python train.py --train_examples=195000 --crop_scale_min=1 --lr=0.0057
Rows from block 4, named by matrix and row number. Rows with one number belong to one attention dimension. Each number is 500 + 40 x the weight over its row's rms, rounded and kept within 0 to 999. All counts start at 0. Numbers have three digits each. After the name is the row's rms in percent of the matrix's.
# q: attention query (model.blocks.4.attn.q.weight, 192x192), inputs 0-63
# k: attention key (model.blocks.4.attn.k.weight, 192x192), inputs 0-63
q.48 098:413518545468525569534495518463516536434515441494504506541554516477509488469446486512530481581496444521535485451577532533474476506422455486429545412492460478482451573499468474465537555524546493
k.48 100:504487450494499527502451554477503525475568441560572516581596501446494454490478472529472461543538428447405579542505499506520475502554569512614555496524489523497437539467422577457473458469549508
q.49 107:514502477516533524487437430497477421462497508494573548520508517435531457516532543522458511494528495453489546468519539500449468485556521523523457421499540587530488472510603442516528458423513539
k.49 109:532442552527469499567496384595490558523476516618586462494464467551504474551477571412522513561538510509460489465458425502531485490540534536534468449482560501517498527451454509539492486482501445
q.50 111:507479403524509494501494578546434476550529461468482474504493550514503502470513481509443482483490544528442539497540516492478515533529535463513462461466487502553495442489556520579491431468434466
k.50 104:552502507514449493459536542485604470555465571481528404549497465546461493563472507479504568538507479462539525549534591505490480507517481456441516480481571426413529540424487495505479450507550496
q.51 108:476550536532480508420492577533539509504497528498567527471533555482411488530408509566502563504461534504465568540528441497466436495485451507435567544488484426440565569547505515500418526547460523
k.51 104:460485501448492541466484512498543537449481491475525526516513485492472545461458495500480507490515480513525485488585511537470529543509484485550518398500507530470553445442484466514504472573473448
q.52 110:436501444501470497491538530481490508518494450496488436552489475555454440524528494489459512450529456529514525481503496511583540491529555591423537491458529442410457534589497547381488498442525484
k.52 112:436484487465475527480459495484573553440517571507458449497562480477469519518483514466501481536444471545468598491520499517526459465483417516543475475523444473466453418419500530543488514556625508
q.53 089:485495466512496513498496503573491476479485514407508582475562494481524580563493477525465567496471443424450452481537482499503498446482435465524572533494458493500497509568554501505529513539542463
k.53 088:505461415545514547524498575521447536514561505497470465460438429459453504469479469516484503454515445495525506470520471503546515462515584503494539536528539521583478497501546574495538488444505487
q.54 113:598483489533489538469445465502541485492478483519500528534445536574587478487437547508501563531488478521487480508546502435426521466507482538556480500450534521534448493549522515451442555487460506
k.54 116:509470570527546473570487482491470511496520544528521475525490589488565451470485500522545485425433545565470448542466397487444421520522461444495512449492506562530504567446582538558444461457460504
q.55 097:462488531461493504596467509496495575566504510477375487531469478467458526515481563526545480507541525484531505455460498516462514534574472466469556494497491437505520507542504477474473549435479469
k.55 101:541535533533462452587376487525514453519492559517498530561556521457506445556543465487491459559447480572513452557460404517431453495519568447463500478423470499492510454519536472513471543456439511
q.56 109:503521504502499485479485477570465443508520494504443508496537510363563461526456551536481485525489546544580472510464426521522581518443535496555522540527509523543561461506519477494573508544439476
k.56 109:632438513438511469523502567464522498443535472531485459538487463607516539474526461422481444449480549549531510505484540462553538485471534468486570512546516479494515459557426520526488496472449513
q.57 104:474482539452454469457480460521557574464481519546568523471439522471540484516548531468477481557482549537411428489504483507460520429489548537490499462550501531515487531493523468463534500544492441
k.57 099:436468410454501551484465494472506531478492512464485517445496543531433438511548585513483473484459553453487562464467525526517502552554542551510530545468537467467449541531534550564501486420504524
q.58 101:517526506501523437543449467517527423522530539430504544488457568478499522510486488473498522431480456443442499540459491482539516508542432484503431523497452522537551444532448537517484479503544486
k.58 103:523518533484490488444515482600487488443454483499515510476443476587498529492462578426516491474548558467533420478514475549494541563506564446498485520556455476504525589534546446456492493474491478
q.59 088:491484532510565451506519527408485485477536507572512469592499499476493518595507406468529489473496505524509473561480425475529505519541490481590504460462474518516533522435486540544386481428445481
k.59 090:482628545598482503475479417507510524513474421472541477488595521513405504567530536517461444489472474569491514496563511459487491503547488547527533473487543428517499461465556494572483613514492505
q.60 108:491398529483496478488434496633478488446503519503545425557475514618478537460470490480514452443517486534475510471585522524542424466458464432484539530476545469453476518438472486565476553473508505
k.60 106:482526404510463438502462468508489490469457469477473502516497551443545537549562512513401494450514535516477549478495501495462572610508497602453453557485423433454467491501522572481483468515497457
q.61 105:470511524539505537498552493561488482500516544489538540461538577461524427497399469498368490487543515515576472498513499530489472536492554498560512507497465471512473506525531533581445505514492425
k.61 109:509429545518464447521451542487518549545501490488566511547599479450509526497509498491529520469490464552508572493508491536423498415519543494463520460487497526548482499471474415461498489473427526
q.62 104:502458601500528473514528551492488507473539526564506528539483594486467526452533509504472438563497518425454479466503521500517446522518484426457518474441502465529459490421523561507436535437497532
k.62 105:433525452564576512459534452529495483501464531545516496544479457391531451492459477587478515525485428526500523489535538557515531539446500529469417453461510486497540507483480483509536523440498523
q.63 107:484446454532576513489524584496511488543478546509537521466506536489514533436519507416543471454563476468495498490483511499500496496495501491530537522607531506514446512542589477492542471545472491
k.63 106:559497463491446441546440484479517483474498500508468555481446598493472491498533426592456552534477529573562486428402456488463509397432535517465492513546525497520531535506572464536523509550471533
q.64 101:485499490480494539519462531504499540501465549522453481538458494518473584537543520504493530508541507465473517455474476490480458546501456535445466493433474533502461474436459493481470494467557510
k.64 099:472437499482412531469580512541494467463425519473474537554439505482437512602459453509570608519521466498429487413443537539462517521433538554515404490448483537484482592522521523488503485430558482
q.65 110:492515471415473518475532509486519482462478477534484522493422500434569502479506473471516522481527504429579485472497535462572482461528521484527506594508511500477529466531492474524540428513479544
k.65 115:518519508485524476490501531514487554575537505459449533432484495467509513417572449462541462504493595467517454437538582513578531438488535529549495453508414550477517478468524510433497539466568480
q.66 113:497486509438516531471513418522537466509458543550497511490488442527502480532470524471478477514503496446486535469523559536452535479477525542483487526390574503469491574433576545486484444489491491
k.66 105:557511464475566540525529455508515484568538510571511470482487505465450464510500467462526486478528482507465538500546457518490497502561538514494543498466491484523465538488476566490515545453527523
q.67 122:465563522497484544549464457525532534497480501432523560495458458557467513584545514572498518523474502475485533481522519563470534427478496498464475509475402459506520489543534468483539462498496537
k.67 122:437459533517545498451470529482466524475585479488511520470471455536539496565491479466431453459532486466496461497471489493510501492470524478485484589467481508491418540518497464528479426404557497
q.68 108:570423499537498480464519481420480525441539476500509501593489479477517443550429433467481511546427474511540492487502521554500506496488556554497513512450460440504486504505462580481476417535568473
k.68 103:412499500489543414537541540483454449537553484490500468467510592496495580440497484473527452537525520454503419413497491491506446474508453371504582502510453483566513469464573472455493512523585454
q.69 100:501452510519459494542511528455494563475542517502480409502515474512515507494560465465506426512482473540470517457471507512565517519432459542510530516468555471522506529597516479515486469521483540
k.69 101:480533485469487503491491503498476551464577484492500495549545561526503494530494523456455449558496520455464537464451447457470535491486512536585463508529500552471551496538562474431497472544477532
q.70 103:490514445427453512472520518401518520488506457495495559519553478545487473470505467513467468526465544481447411503523519443587497492557375479510505512520494459533540471564604517522484462526461488
k.70 120:548598460499518486510520535469470548496528469548468535483526446487541426419548477477510447478488518507497524574533539424504563471474518525572505447510466566561520484568444360574483479487496591
q.71 105:522495495488472462451558497496508474457545528556549543498503443518462469534512601467508502484457482567496571536439477454514460532557463465495482482537543364523507479545477435483487517529448527
k.71 105:519555497497520500509479422445560462510409526493442535484542544483429514506454479489565469477513509477519520552575532535521479480577457565446509537510498459521509497457520563535458468500443485
q.72 100:564543531487448451496501505484496487526557422525530513402523460453431518484524537517520453493519515561486438544476547536444489512477532489463510567522505566527568468554464479546575551493507570
k.72 099:548537493490488583488557520506508493559551523425483501485494505464520455411502507527489420523442488481524488543501490555552591452465459425516523577527539451496540470530497474546521525438416481
q.73 104:458512531485486501534529524471435532563488500464479425498503466538429512524438434461535494517457541495531503567468514487516494501485512493500536476528472498419523499514453531442499537501473517
k.73 103:462452472486459417549507497509541549528551538436469528505526525430403543536485525558505510449516530539555481462450546551479446468529471500470564534510507409475520503468484562383463503548543601
q.74 091:531558499518508456510534520398516500422466494535476505498473529544518488504507520491557482497526436513536476482516570519515491520449435451490472518459504603480568512524523522501489517468438513
k.74 105:575539510529491533484476515504518530578514509505431554459529537516519485471515489457512512629530442449439486534423548390541562509471428523560444508592452502519541470568418475515483518491462498
q.75 109:475448549482569473513585492539448511494483480520420496517445553609504585478498561489484505478567529470495577500521476532562524546524498518572423471515519486516423486442477492477541462451540496
k.75 122:510486520480504546462479424509446378458472537469544533493526400524549510513533511548472572481544439497511569464465480511507497560468457508562480504519506565461486567488438534501581494522534536
q.76 090:380565507482514450463531557496504557529542431484493486436447491572547445499488485484548532448559600492507522508499462510467557517481535492516510443557483523518504515480433442520491554471417474
k.76 091:575513517461477476457457507415534531494493552507469491471550503497540529548591527540486533530434493505494541486461512529521527566466476487471518595521485469426427606442463497510562484505568525
q.77 110:454503482518558474507484552527464449499506487482507543427514524519452472526609551522493487507533500492415511512420442562456516495513512537500521481497496527486435553438500451531537439509522506
k.77 113:451484534497466553518550436467552400499452523608539449506506428495465504482472527582541561509489509477538504458576513579517536620534516501516522440503535517484483565459467521567523455490529516
q.78 110:574448485560547468505518517485463498527451486489490447509482513499506513536402503489562575512518514537495502494498510507470453478487489463473466512417451531478447507458499448513467512474529507
k.78 108:436489522499487592509496470442459504569469462476472527522470550548511513481390439561451539501522475505496470468532529500507461531487450394424493466445543474452478547515508559502452559604455479
q.79 103:496517458501454460477457519451474543537465519450537490489517514479500490513438532561564488506500532503520612449536394510485572519470564493483521557567572524486516495531494540504506623566527529
k.79 115:545426547449544529459530637521463498504546433537483509449568425514529443481510436468542517501458462477495453513489502493524470525469538489471446519503481494458526499521484441464509434475548550
q.80 096:547481502548484482503499442517458504514531507525421445411494423477513544563490476502506492489494450544543498532484482445491565494557484493447461594558552591537515434483501496537468433569554466
k.80 108:495488512514515458557574501515521469509469510485503412479512442538544565546556536502526523485531541433500422451464516501512480489497462504492525481507530462464430508540614525516559555538503451
q.81 104:473519568480458568589414495507513543546473480507491514567516480537457471486512536550520440459555492512557464517489463443485488485592487569507541472472475536559572488513456428513516495511487491
k.81 109:478459514546465468553549573475499496471547428452559457536540483525548543541521475444491504577435531519438481524521459464518584518536483472447514501472456511507521445542515486490449495454456462
q.82 106:542531517590542480444501442541486538581497455490538493527567405469498476511490521532517493532562454503515479470485539465526417510582559489491522481533530569483514499528448531535460536481483527
k.82 101:456519587521517483497461541568391481585453528408566527461528498479495490468440500531553488461525481522549495507526555433490509522567441452451454433497525521499541454512498517469525534541468461
q.83 110:553533428515458498560502545518488535515447454524427465507547405483485425474519451462515499463489546450482483500438462510493485457534484550485466496498543559504474537489537451506521565565493416
k.83 107:524553450429555517563482483454499507492457485472508501401479508489503514532479499512490523454476556533506523559472528526475492432466491462516459531497437578503536380563529406486542479504506483
q.84 092:470447500514497498496522577541588498545486488421456547486516504484476493460543474430489515522463469527525499587466531516551568445442495462538504441497508442523482535477466532422534488535448493
k.84 094:540524455507469484464505446496527548414557490581521471502498503480434572488488510549553505512508456490551560542568471497506508443495487492501567527500483480511466495528511504487455485543522468
q.85 104:505477496515508524439477426475565430472518491543529469473524578499537513549520539523473504530525502474442519455528528425544560521488486548547472486618488476418477521488479492500474487414607489
k.85 104:508626509520505546482479436526528477536511481523481499489554525543501505407547561486517438508481483543498502494547481512483473494494527540506490535518535540545501440561482518502529506522545473
q.86 106:478477511530522499504523407464546483424510478455521482462510495503422544449590446494432512447493555472491543524519583449411508568439436528542486531507495470495459496387490523502475484502548580
k.86 117:455480523540543522459523537485416421506463550501497469534398504467563531549507462523453480471473498459560531486505507507436457549477490518534499547461597502485499505475434538516531499549494499
q.87 106:487494455438510578446520441547432519504544457532527459489524497527524567466468478511549545457449482402535462541535529515519534529486516464556483547441498500451538490529393580489546544512484501
k.87 111:461533602485519509441436516492427469520455548427480489538483496499462528529436529558537555502517505436503429493435501517470459544476465479459463569549609495464492526481525579474500500498508511
q.88 107:542495506507545512519513490499537450490449524444454515517452503504600542557528429538483485558527478505522476552511507464488506526441501429474449530499515550498537438447477518494495478489508464
k.88 109:483531437512531554465572504513488489500442482516491405476453526518525517522537545443543559495455434494511495605503511503523397510479426559468485404480508535544470501491500511438524537586486485
q.89 105:512473492536450503537578535469429446478510504483490536436477450484517445456498468516490506507520489474506474573528498542490508527458538467467557477517506520532502437414451446519570562503480561
k.89 109:568501449500422465515543483517535532515539473447455573519541442519493486493547443476455516516536535405465496526524468441517511500503538497508573535526498519525576453561535487482473503503462501
q.90 101:480548510499501511503538490425517477482434542499537471483467535454448462440606480505463495458447519518493501499447528510510470585508517530439506453498461504473470540478493566481528436556517524
k.90 101:475478520478528518489498537515558486498499516581431536499404458498528563389484494580488517469529507568529507478426524546456469478502464450502473368504529428476446532453500544491544509463507515
q.91 100:479498452532512486492466465454480487512427528511573532492546542561518471506451506497559516533505460460578449485429450545543473488505565523548510538589536403453471466502476520472524448505560526
k.91 096:464513496515449445414494469473506525455485429464516523488420540498516550432493564523493542429530551545517509512534556474499493482557457531500447568512508572521513439448430472501520552571533525
q.92 098:455524538469449493528494515466535511516488509547462483544561432464521553469469481520518521489427428514467483509504486464442513434488483516478450536513516480548533579492536558515502585539460466
k.92 099:494485457448470509522510538497520461462437437510594528539419515543494466529477508551465407467494597499477460516500442459474517491490562514516494486492485488503455525481455462550503522447478519
q.93 098:537537528505469553486411539546480543551561555512510487493582489496563569433514420497528523600454474576495493487571510541511485497466478474469461451520453507531552440470439453478546522481549508
k.93 098:479442456530547503577532535536523536399546472499439504500467530521466435503435488513527487499510523431514477567514505423523469478487542559542501596473463468577494478635518485462492520530439484
q.94 111:567521502451533517503508470484537455534556534490495540501513471375464462463542544442488467450432570553563522481478533504489471513519538515541494457520495511500495454475554496507480468484549470
k.94 115:503460570529582383504540432548478485468444512529490536516460513512505441562488528452482527537550507529453463493468506528515474469470517453475483479475500434525555473482493457466514486531437485
q.95 098:579566485483481479566492531554541528460530529502487433515463512547539513413533557525487529473527512585481498494496469448515462446501544493501502450504453525511538553535521469497497480488483512
k.95 106:502506489515477541483482527461501555554547497464518531485523550474584446429543542397494517532543435522485525523547455449534549443489516558445543523460410578525540456506484431501438504549446454
q.96 086:507541462506554507468484491451462540523500482478558610527512504519482531560487495517481538526450497484461523434439480466524532499485518529450410491452529424536469533532521514448461576490498496
k.96 082:475402473564490490461408540577475519437528428545534544509563538501500458512553522529490400553499439515458503509500577512457499494524475503533496472479450502532457556488486450476475534543523492
q.97 095:459480542569498516569445486516535492490464473529498450523491541481557489483430488456467603469493488454471478466551473509538483550546591443478495487419478471503390491454534490465555444496485437
k.97 118:494492504462482521493413582492492503483497534475437435478535488465521466524485465500481595462523495505505550409561502513565504540516561550502532459426477497513476542531488506425458489503524570
q.98 096:542518446455516524541451471439497502474576491585487479485436499557487492499447469438519504463497523476520514544528488512550532384595497502525459575473565481493538469459537533486550460463488558
k.98 100:532469494497534530519561400574509508466495482464496526512486493530563457484541538533499557485554395512558478539475536491451538482465479492503450552528492496474449417443545523537488456529460492
q.99 098:467545499575485507485491511486529503575444469456461494464527529559531510380509524579532503533522484501557468582494531452499441448527492435487498483499577438475591499481481537545484591585469485
k.99 091:504581461478536507452495473466432514526479480515510456494508520497519509493492489484558530481486552485512499527413532469452485521486532481490487527490448519505508474488453494501501531512529550
q.100 101:606497452485570447446521448550420424513474497462506503519461460423459470490473570447568477461536535497520529506587541541492445470484503487476573517490538456458555553535599506446544470479525551
k.100 103:482467503526518509462441478579515518569482524502498452514509495482506612523534482467606467518482537490474493563486509497453501531470471543473569484544500556472505512564535501477530488527499591
q.101 097:450468559514502488484501570514547433426509522467515511492516457438545498492481468550536505487518551546505504440455534479440460535576474502509526427563487490535524442481476570509505542499422509
k.101 090:441467510431476518537492537540543518516503545513463452514468529524511495485569504526519556479485548521483465587464453511515489565510478549503574452510484444563603483488455522570501502531542444
q.102 103:536511448487497421570517521446530456582479500594455517510484471558457523502582483526579504446512543519479517464467468484506516540515441488570469506467469431514508496427515459519447512556553564
k.102 116:491523514488531451546558431502512491542571491552554476519456543584475502457426496493515546445511477490503483536472464404448516426516446463557427510497523425524475470474513508533519461531510413
q.103 084:529525548512491484469470560472471481537570548478450439514462511491541551484439443500468519472476513558534500571460499457496518479574585509466471554520512491474500470506475510570441503495407476
k.103 084:483505522517468482443540543540465547573445504564427584449455557519484429514490440525425467442538540523438529537483430512502512438510552427533382424499599463507475557489546524576514495473459454
q.104 092:465460390499480444493531535466471469457551423489550521490486517480412591509503450552547483453461562467518569481475495528473553508539464505547404617483511582486540481431474457471513509513552513
k.104 098:531493478498520437506460402539538521529545468515498582551445420516438488475456575446493477495558506423565543427468463547543537445491456463485472473602531530504500503462515437556473405509478445
q.105 095:497543420512482534519466515557475560468546522552430455444489473523547524484519500526516534471503475462515524490469493510533505557471500546558486511495492531498470383531464502519560526407466507
k.105 088:535571460483419439495475594494516520478460518602463419513463531506524554512467514537462523551467546508505468479499462523580451446411481477453439456490540561514458436487470502494481536539579455
q.106 089:519498510528493503498465518517521547437466498548401496496526535478514496537508415497556448543618480539530512457484466509451522527509498512503488458579526551463497566491550487447502521505512518
k.106 084:494524486539485560464481457466542545494480526456464435482535502440483552502494468473545459548550537520504581516462553509493448527474529496415522536415514510536456531560478498447437505463479552
q.107 078:423462521466468530618479475448455453519511496471468510508466484474537543455453492548505548487507459420458540499513437515491547491495445480535480441500530530516506463447577565446520465528527466
k.107 076:533456542485485529556520527530486487518456529515491534493457560474504539530561491481443527472509476499574476532537445546508487464478497476469497550513513467488490584544471543541543501476489461
q.108 090:521493465529517496442475542524453589538473536510448527503505502548474484466453501531519494467512531470493453543574513449523491434485572470496517466558512448542463547506506439452560504517436556
k.108 093:508475518480482525479501484505517519473458486566491520526487472524529481478502542493484414454547468503548461500521514519505489482522528458492533499569426513498574510453528462564546510478489495
q.109 092:412463481438507558419429421523533488539443377518491486533501536449492510539509494525473426516480495535450517438483453521533570442508473517503515441466513447403479567473454484517520475464531523
k.109 095:449504470514437501544460497455522473467479453472467398601510566488427503537501500430527524448512511538467483455494485520512499497550553566487526493469498521521534554574516530421545502424532500
q.110 085:556572540525505464458492492536493568445562484489560551494518445534475501540499464489509437504469452583484533459483492477475560478460473476460526454535459484510504549509483448507472480501507463
k.110 086:559459501506555512530554496495483427553543547549470591538444520549500489469479423511572553488510474556501471549479494495423511453537479489476586475503495440473460456457515498562510507456478482
q.111 099:432540469426468516504479496523489470474510547411494495456508455493489486489548546484444501465505483506549478440521510515518471553514504481500467606550520477562525475469525457546545447480534521
k.111 094:421477476512512408515535529463515517529532497484559496418475491484492439502498582517490505515439492491505472570502412503484477458562476487513489469572544506491495507469472530511598574456473439
q.112 096:559463577533509583505469489495486493513508509560563560515408489452578462480520487502520545494499496536434476497529560462523496542514507472458509473448544520442496508498510464473472433457417554
k.112 089:507522508504461468538490416546433418510525519481501493509451541516470495528549542492517500528511493554591523495557475423559499467482566520422520548457516462447451444479499473491594504549433443
q.113 093:507484532488504559462479498536444496539449428547512498520532500476415448571491529510451494584454507475445506475501568543481521530538514491422476586460501538524530563510445505564473506538453525
k.113 089:478451519519512482475494570503486445452514429532506495497499472537431485501490532545452520478533462532519501506497501553399470508501481502498460515500514493426518480534547455529555545477436492
q.114 100:469463511518480402583490518436532521480530534522549490463559487511519501527571536537525496504438513544457505506478516434485550513551519532506448508461404418528457474523453530426473513523574453
k.114 092:471451610466491430529546452485525498530495555453495494570563472510465453473472560545505532519486462541470547450584497450493520351477464514505543465447511508531477527520499501525502483458488481
q.115 095:555464522516528499463493464526453521484493523502481494512546460483466498556459449408466514458541469481508508464480536500532587531487449424486561579528462463509461546500479458534509495568532423
k.115 083:501619500579488503497525452473542513482448489493447525529400454507507485542518482520518543573498517477452481468489569474502499508525439507586537532514466447514506500526555494523438547557424537
q.116 109:517514524508476529544495499525396517508488482493504491422468501523567567440534539460520458615496489471586441564528536523497470527482441427480469448532533524512567475523546539463512491528504544
k.116 097:513561451468504542469533492480467508508469511446470515530439536429511528529567486509483468550472496506523440490532545510568494491493500431479577556507422513557540485589462456465514419535407540
q.117 085:446500529600475513522617429471519476499539503477486491524507488516448452559465513533460526510503486541453474530475513534547480503423469522523518538551484448510450492483442466487499434462485456
k.117 082:497503485498512567512556477553473451533553505421611544394499467516494514489481432536427511510509492458507527568541550460498520497509513557558432458522489491478505514458495453531489498547467520
q.118 090:457406575521486520472492490483538458522503517495542555502448524411475415492501487520510485479489522546553497404550416583518493536487517537448486492485485531554539476542497533487528478526484547
k.118 094:465456524499510530547484523488493554458383472408552530550501523433511493487587423478462561510445484497497442496504528603485521551461450547447530547568478520571482500574468480450437428523451546
q.119 101:453483484463519525476470545455481407529499528486518539525525571480488482408483534481454519516542564537377478542562491520508475454530549508459551499425519488472485475566514518520561536467558443
k.119 102:492568479547591456420467389447453463513604520484492524432497460474502515506506529567465533489472502511521497595486517491493523529548528467546488541493469507451544496436552528493460490514545484
q.120 097:482461549527446418548475508517527499526502519507497491589520485543461564505481467435466587436488442474475512457476499553464461487457452600510572532483428570493537429455522483548490503549510476
k.120 081:503453474457464451561505571485536490515563512516555500539497434518538491455525492498487518485520542488515512448504500458438483543482513498567558461457468466582420466462489492512475436477478483
q.121 105:492486543513452510524570474571561549480431546396470478459479528553523460461498519491503514509478514494528480579540514466540437537497490488482570449450469530491454496454440525496515458485475432
k.121 112:466522519521460564519513496457551533573462517476486435480554492453504502573558518485497534465456549524472449438512483473508476534442537465482525511505488547485523516494481524405455610466531516
q.122 086:534478517555491533487522515561540480502519515475434501517517529473532508471529506416486552440515568480497460519491523466549511533477540512516499426443539465461517476524516497499470475497530458
k.122 083:488436481552457494395469571476501622441520503445491487514538532467582488509510512452519525438488482445434499520456491507559428515519504485468535465502471511531495506491496504467412554465552484
q.123 103:495509470508521504474561497468504462520495476452466452436491482510487540514476495531492570479477539537549468547533511528489401448541511462551494542606565538471581528457576474550490440535470461
k.123 092:567535536463397525425465490501496486444434475500439482453521556488508443521481417450482518502496528486425509526449439501470463495525530500512480564521560528516524511459476556481476526455489516
q.124 107:548542464568518516461457509485471461515493519542478476458502519555523586482560461538458493493454452526554502581428501527548482551397495458515431512511476522579476452566538471611517508458491510
k.124 092:520532538497542552568499472543458526469528448508505451551510436519565537506498480489476455561540460568426569515503520457530524501514523525561428481465505496478497458452486540564574455509466443
q.125 090:533503527502473539487524514494460512482529475427586456554498499482543481537513449538531508493530502529516465502464514543516536510451486471422496569507455537494506543535411472471512548557490468
k.125 113:520461449533488531530437575462558526546507522510478542539569444521562512541482438462501521521486510501507535420466519532589459567462485567466477506515478493515513526583516444459464441524511607
q.126 091:522524527457484478536472501519538499521493518561477534461529536444570500433439513526525510542566475535559498532538538413491497474512552498510525487472525540511507545473541507523436589534422451
k.126 087:472630456529516494487539457513539484498461525496471476508477513462536465487475530491464507471430472575487447445495460462475547538447547486506487486519517393476505525569478560458532546526449488
q.127 096:483461549491533548585514481516494495428502557492559571510516524509454528475510450474499538477518492554490519433522473503511471457448495564543504474532462473549513511546454558528534463535424474
k.127 097:558470543578500516524588509460531457558517558516607581480473486486472546500445508510495468527509523468529527515543481510518535520544529420581509498513501471463502525471524480445593523482574459
q.128 096:486515477448514533467480473490504506637594525484522545497544536467466460555533436495481502487451518538515546488481490494490485469474530590532503485496541494398448544476513484487416552489531494
k.128 101:445481490492528460531475420516482475471539519565576566491513542493492445476496541494486501461477511497508544492571519536455561502532476562528453501490507549416432436432551503538493496501529474
q.129 094:511500450431498506527527537528553516512528484481468463586472490505500545514562496529578463463534527518476540479414459548429526558431447434504553450451454453515479504503534488450399509482500492
k.129 085:445489502411448515484499507522574532546510539528470468462489536493471532530443447422491443504490515514447450541421536502541458447502487480413609506420520496517513498438458542490434524453540491
q.130 099:483479494428486439528514496548536485500451509515499536471463456454417462461546468466507503480503425482469561438518546458492478466529502587525510394499509511468494589436505536501502487518519546
k.130 094:428497470467490502490505510576558509485477536509539486473427470566476479555491490515483480466492471484509498508510493507456503467439519535501500452526461531421499517477544526468569497507481535
q.131 107:392457500486484464496484560444539589506584545434511450494542432540487489547431479469433461476475469472488524523418419558493545474529446528478479468568473470544471472447522441524506484504546543
k.131 098:457425537450561563529447434492536464438541542438519465472517500499397479398529426535496447558529565469529560512471530508480536516480534574534484516515510443532490456530468502581463507460467468
q.132 087:472524581511530488476568472520444544527493511498527539563535461474537493514449545468470500541556475473532482548535520427489514556517498531468541450545502514463499550443489506584510544503485471
k.132 081:542504458606540512492471516480429516486455502444543498474533454468508502551559577537501538456502507532479446464472546482537447454569516460487461460508517488505508559568553469512460497546521497
q.133 094:545461544551468447439501559456468536481426482519530432424477421472498481486556524555488506474550496516571491468482507516485473480533559464486520496486524515515526500517495541487541507453506534
k.133 081:494473529509473540470520549478482478536474407481501514503469484482540505514436494475561475489507506550508471510522501561525482571553518403510490527513552570477512475396541461566428550461459491
q.134 102:548535501492542537530551481513457508504539512478486504519507498527570602482451520546506470533460466446458494489457463513481559454475499499517450542506441511493534449560465567491417547468574531
k.134 092:497520539512494455448526520512508485463561463478489517478574492522510560510531504500504470545459534528489538536475421440573515423485449534470493453488524522531573587552459470511494531480510518
q.135 106:506494487436530522507452524517541468434507533580529510513498616504501474571475517482445481561505552514477535562573492482450506458481551518495538484472439476480458474523414539465480477453440485
k.135 103:553451536487512549568503528476467476460471494560474582527534448543508456490396501497539469509547471455531483481546464488398595534497547501476459480540509449481476484451511494521502504465559478
q.136 097:536484420425524498532513456564531454512459511504529395475461471516495483503561513520559518558506549451601486523536537404549409504495494500531487532526476503525549516542492497465538480512488483
k.136 084:526496537465518453469540505522509528471478499447482439551526537413571492442472506482538465536503523458495521442485515511569515536517458519447516531517498532541499506544489506454487523456516542
q.137 092:471542464514496459465517492482501548510468509491528484520500447536463442460499568506485474511453437471478487489447434545463496505433568469485417497520578557554496472528515408447488578408509514
k.137 095:586501478494499472486499557567456557510495498541517492474508472533531492482516518468483460487550454454499502460483538547535498536504505480549468573468526579510513484542441492465509489526535512
q.138 094:544598484520491565510484543443542529471436459514539524531552560523503403435579566444522487575425495450423475512473486467531495515529448544503476523498489538500490518548486497500516575500528477
k.138 092:552622402451573535512517584392499525465483460531446557494502514518525543475488461599515486511423483465462486492503489482506468549526468434506545518478486511517497453495442535446512510552461542
q.139 091:558491528440466453450478549461508524457486498557474492482584495537503423571511486533459462497543487462440542452536461498439559520521545526537553554512526565478426502533498493504557448514563499
k.139 100:548538529503497431469537469487456470502562500505480456508490485576456467459482555502474490516498466441506501470532517537441552500574465482557505500493507556429507497390543473563557518491548474
q.140 098:499475464457480520448497476488533501434473419537448506516455489491534517485472479499516473529484515395515526515497563539499503589547444454513504508512524577499528443528498501491483467498505581
k.140 092:511478475410503466474512517433468483484492470510485543379503487470442545518510612507541482525524550449591503502581483545519463480525485475438412505520498511507550475517451527483557415605545514
q.141 080:479487497532462523506506444521514494477496464462439554454505489513559548535478580453464497557527455544513449470479495518497503510479471556531551454463483546493476516494484516527528536560481516
k.141 083:482503501571507524446482501449485482448484474454507395545570518458467526522499510519422536523463488478498473483500492489534527556444476541473524542454518534493435527564450524467524531506498502
q.142 095:529516514508524480500586491498538480516524478506520532535553549486431468562516585465499396473509564522494463527533533491486421439504508469520529509499522494518488504499474486465493503433468454
k.142 100:456548513489481505534533531528518508499492521500521496538477546497510495467514480435575463460520508536440542496430540529507433519430490539465535482480552493559486492506560569451447491427514577
q.143 092:468578476570568461511565483481453491470519509462550477522428491510470511518475485507496480506489458476492449519538481520472537477435476493470506471506483455454485517513556552504435431517602516
k.143 091:535420520533516494535441492521450409510511495487523566413545512517490551459475471548513467520489474485528498511528521428473511501481499529557487470461446441453557514542503453552457479534523459
q.144 102:421446510494602518510562409496520552504449492494510509572516477510502562495551555475462491490527422539408588476518497524425482536465509498483505488467505475479440568439527488481520446521486537
k.144 099:514448516525525488506504478435529473409547502487452551530468545514494543515476487498543482510487507460493436497411516496481450476540515540512560452497467446426459497498460528475441503478573418
q.145 111:475507469433511558491442508582495524416514452478504436457490536514530546488471516484520521477455492427489518464491509487555468514448506478458530474463534498555507570458476449544384543474491507
k.145 105:484528556526565514486450479488467482564451477461481480497452453505534461533489538488523572497529532520549529514539513540481555442456489472508532437491500530451456456556484476558484493554471432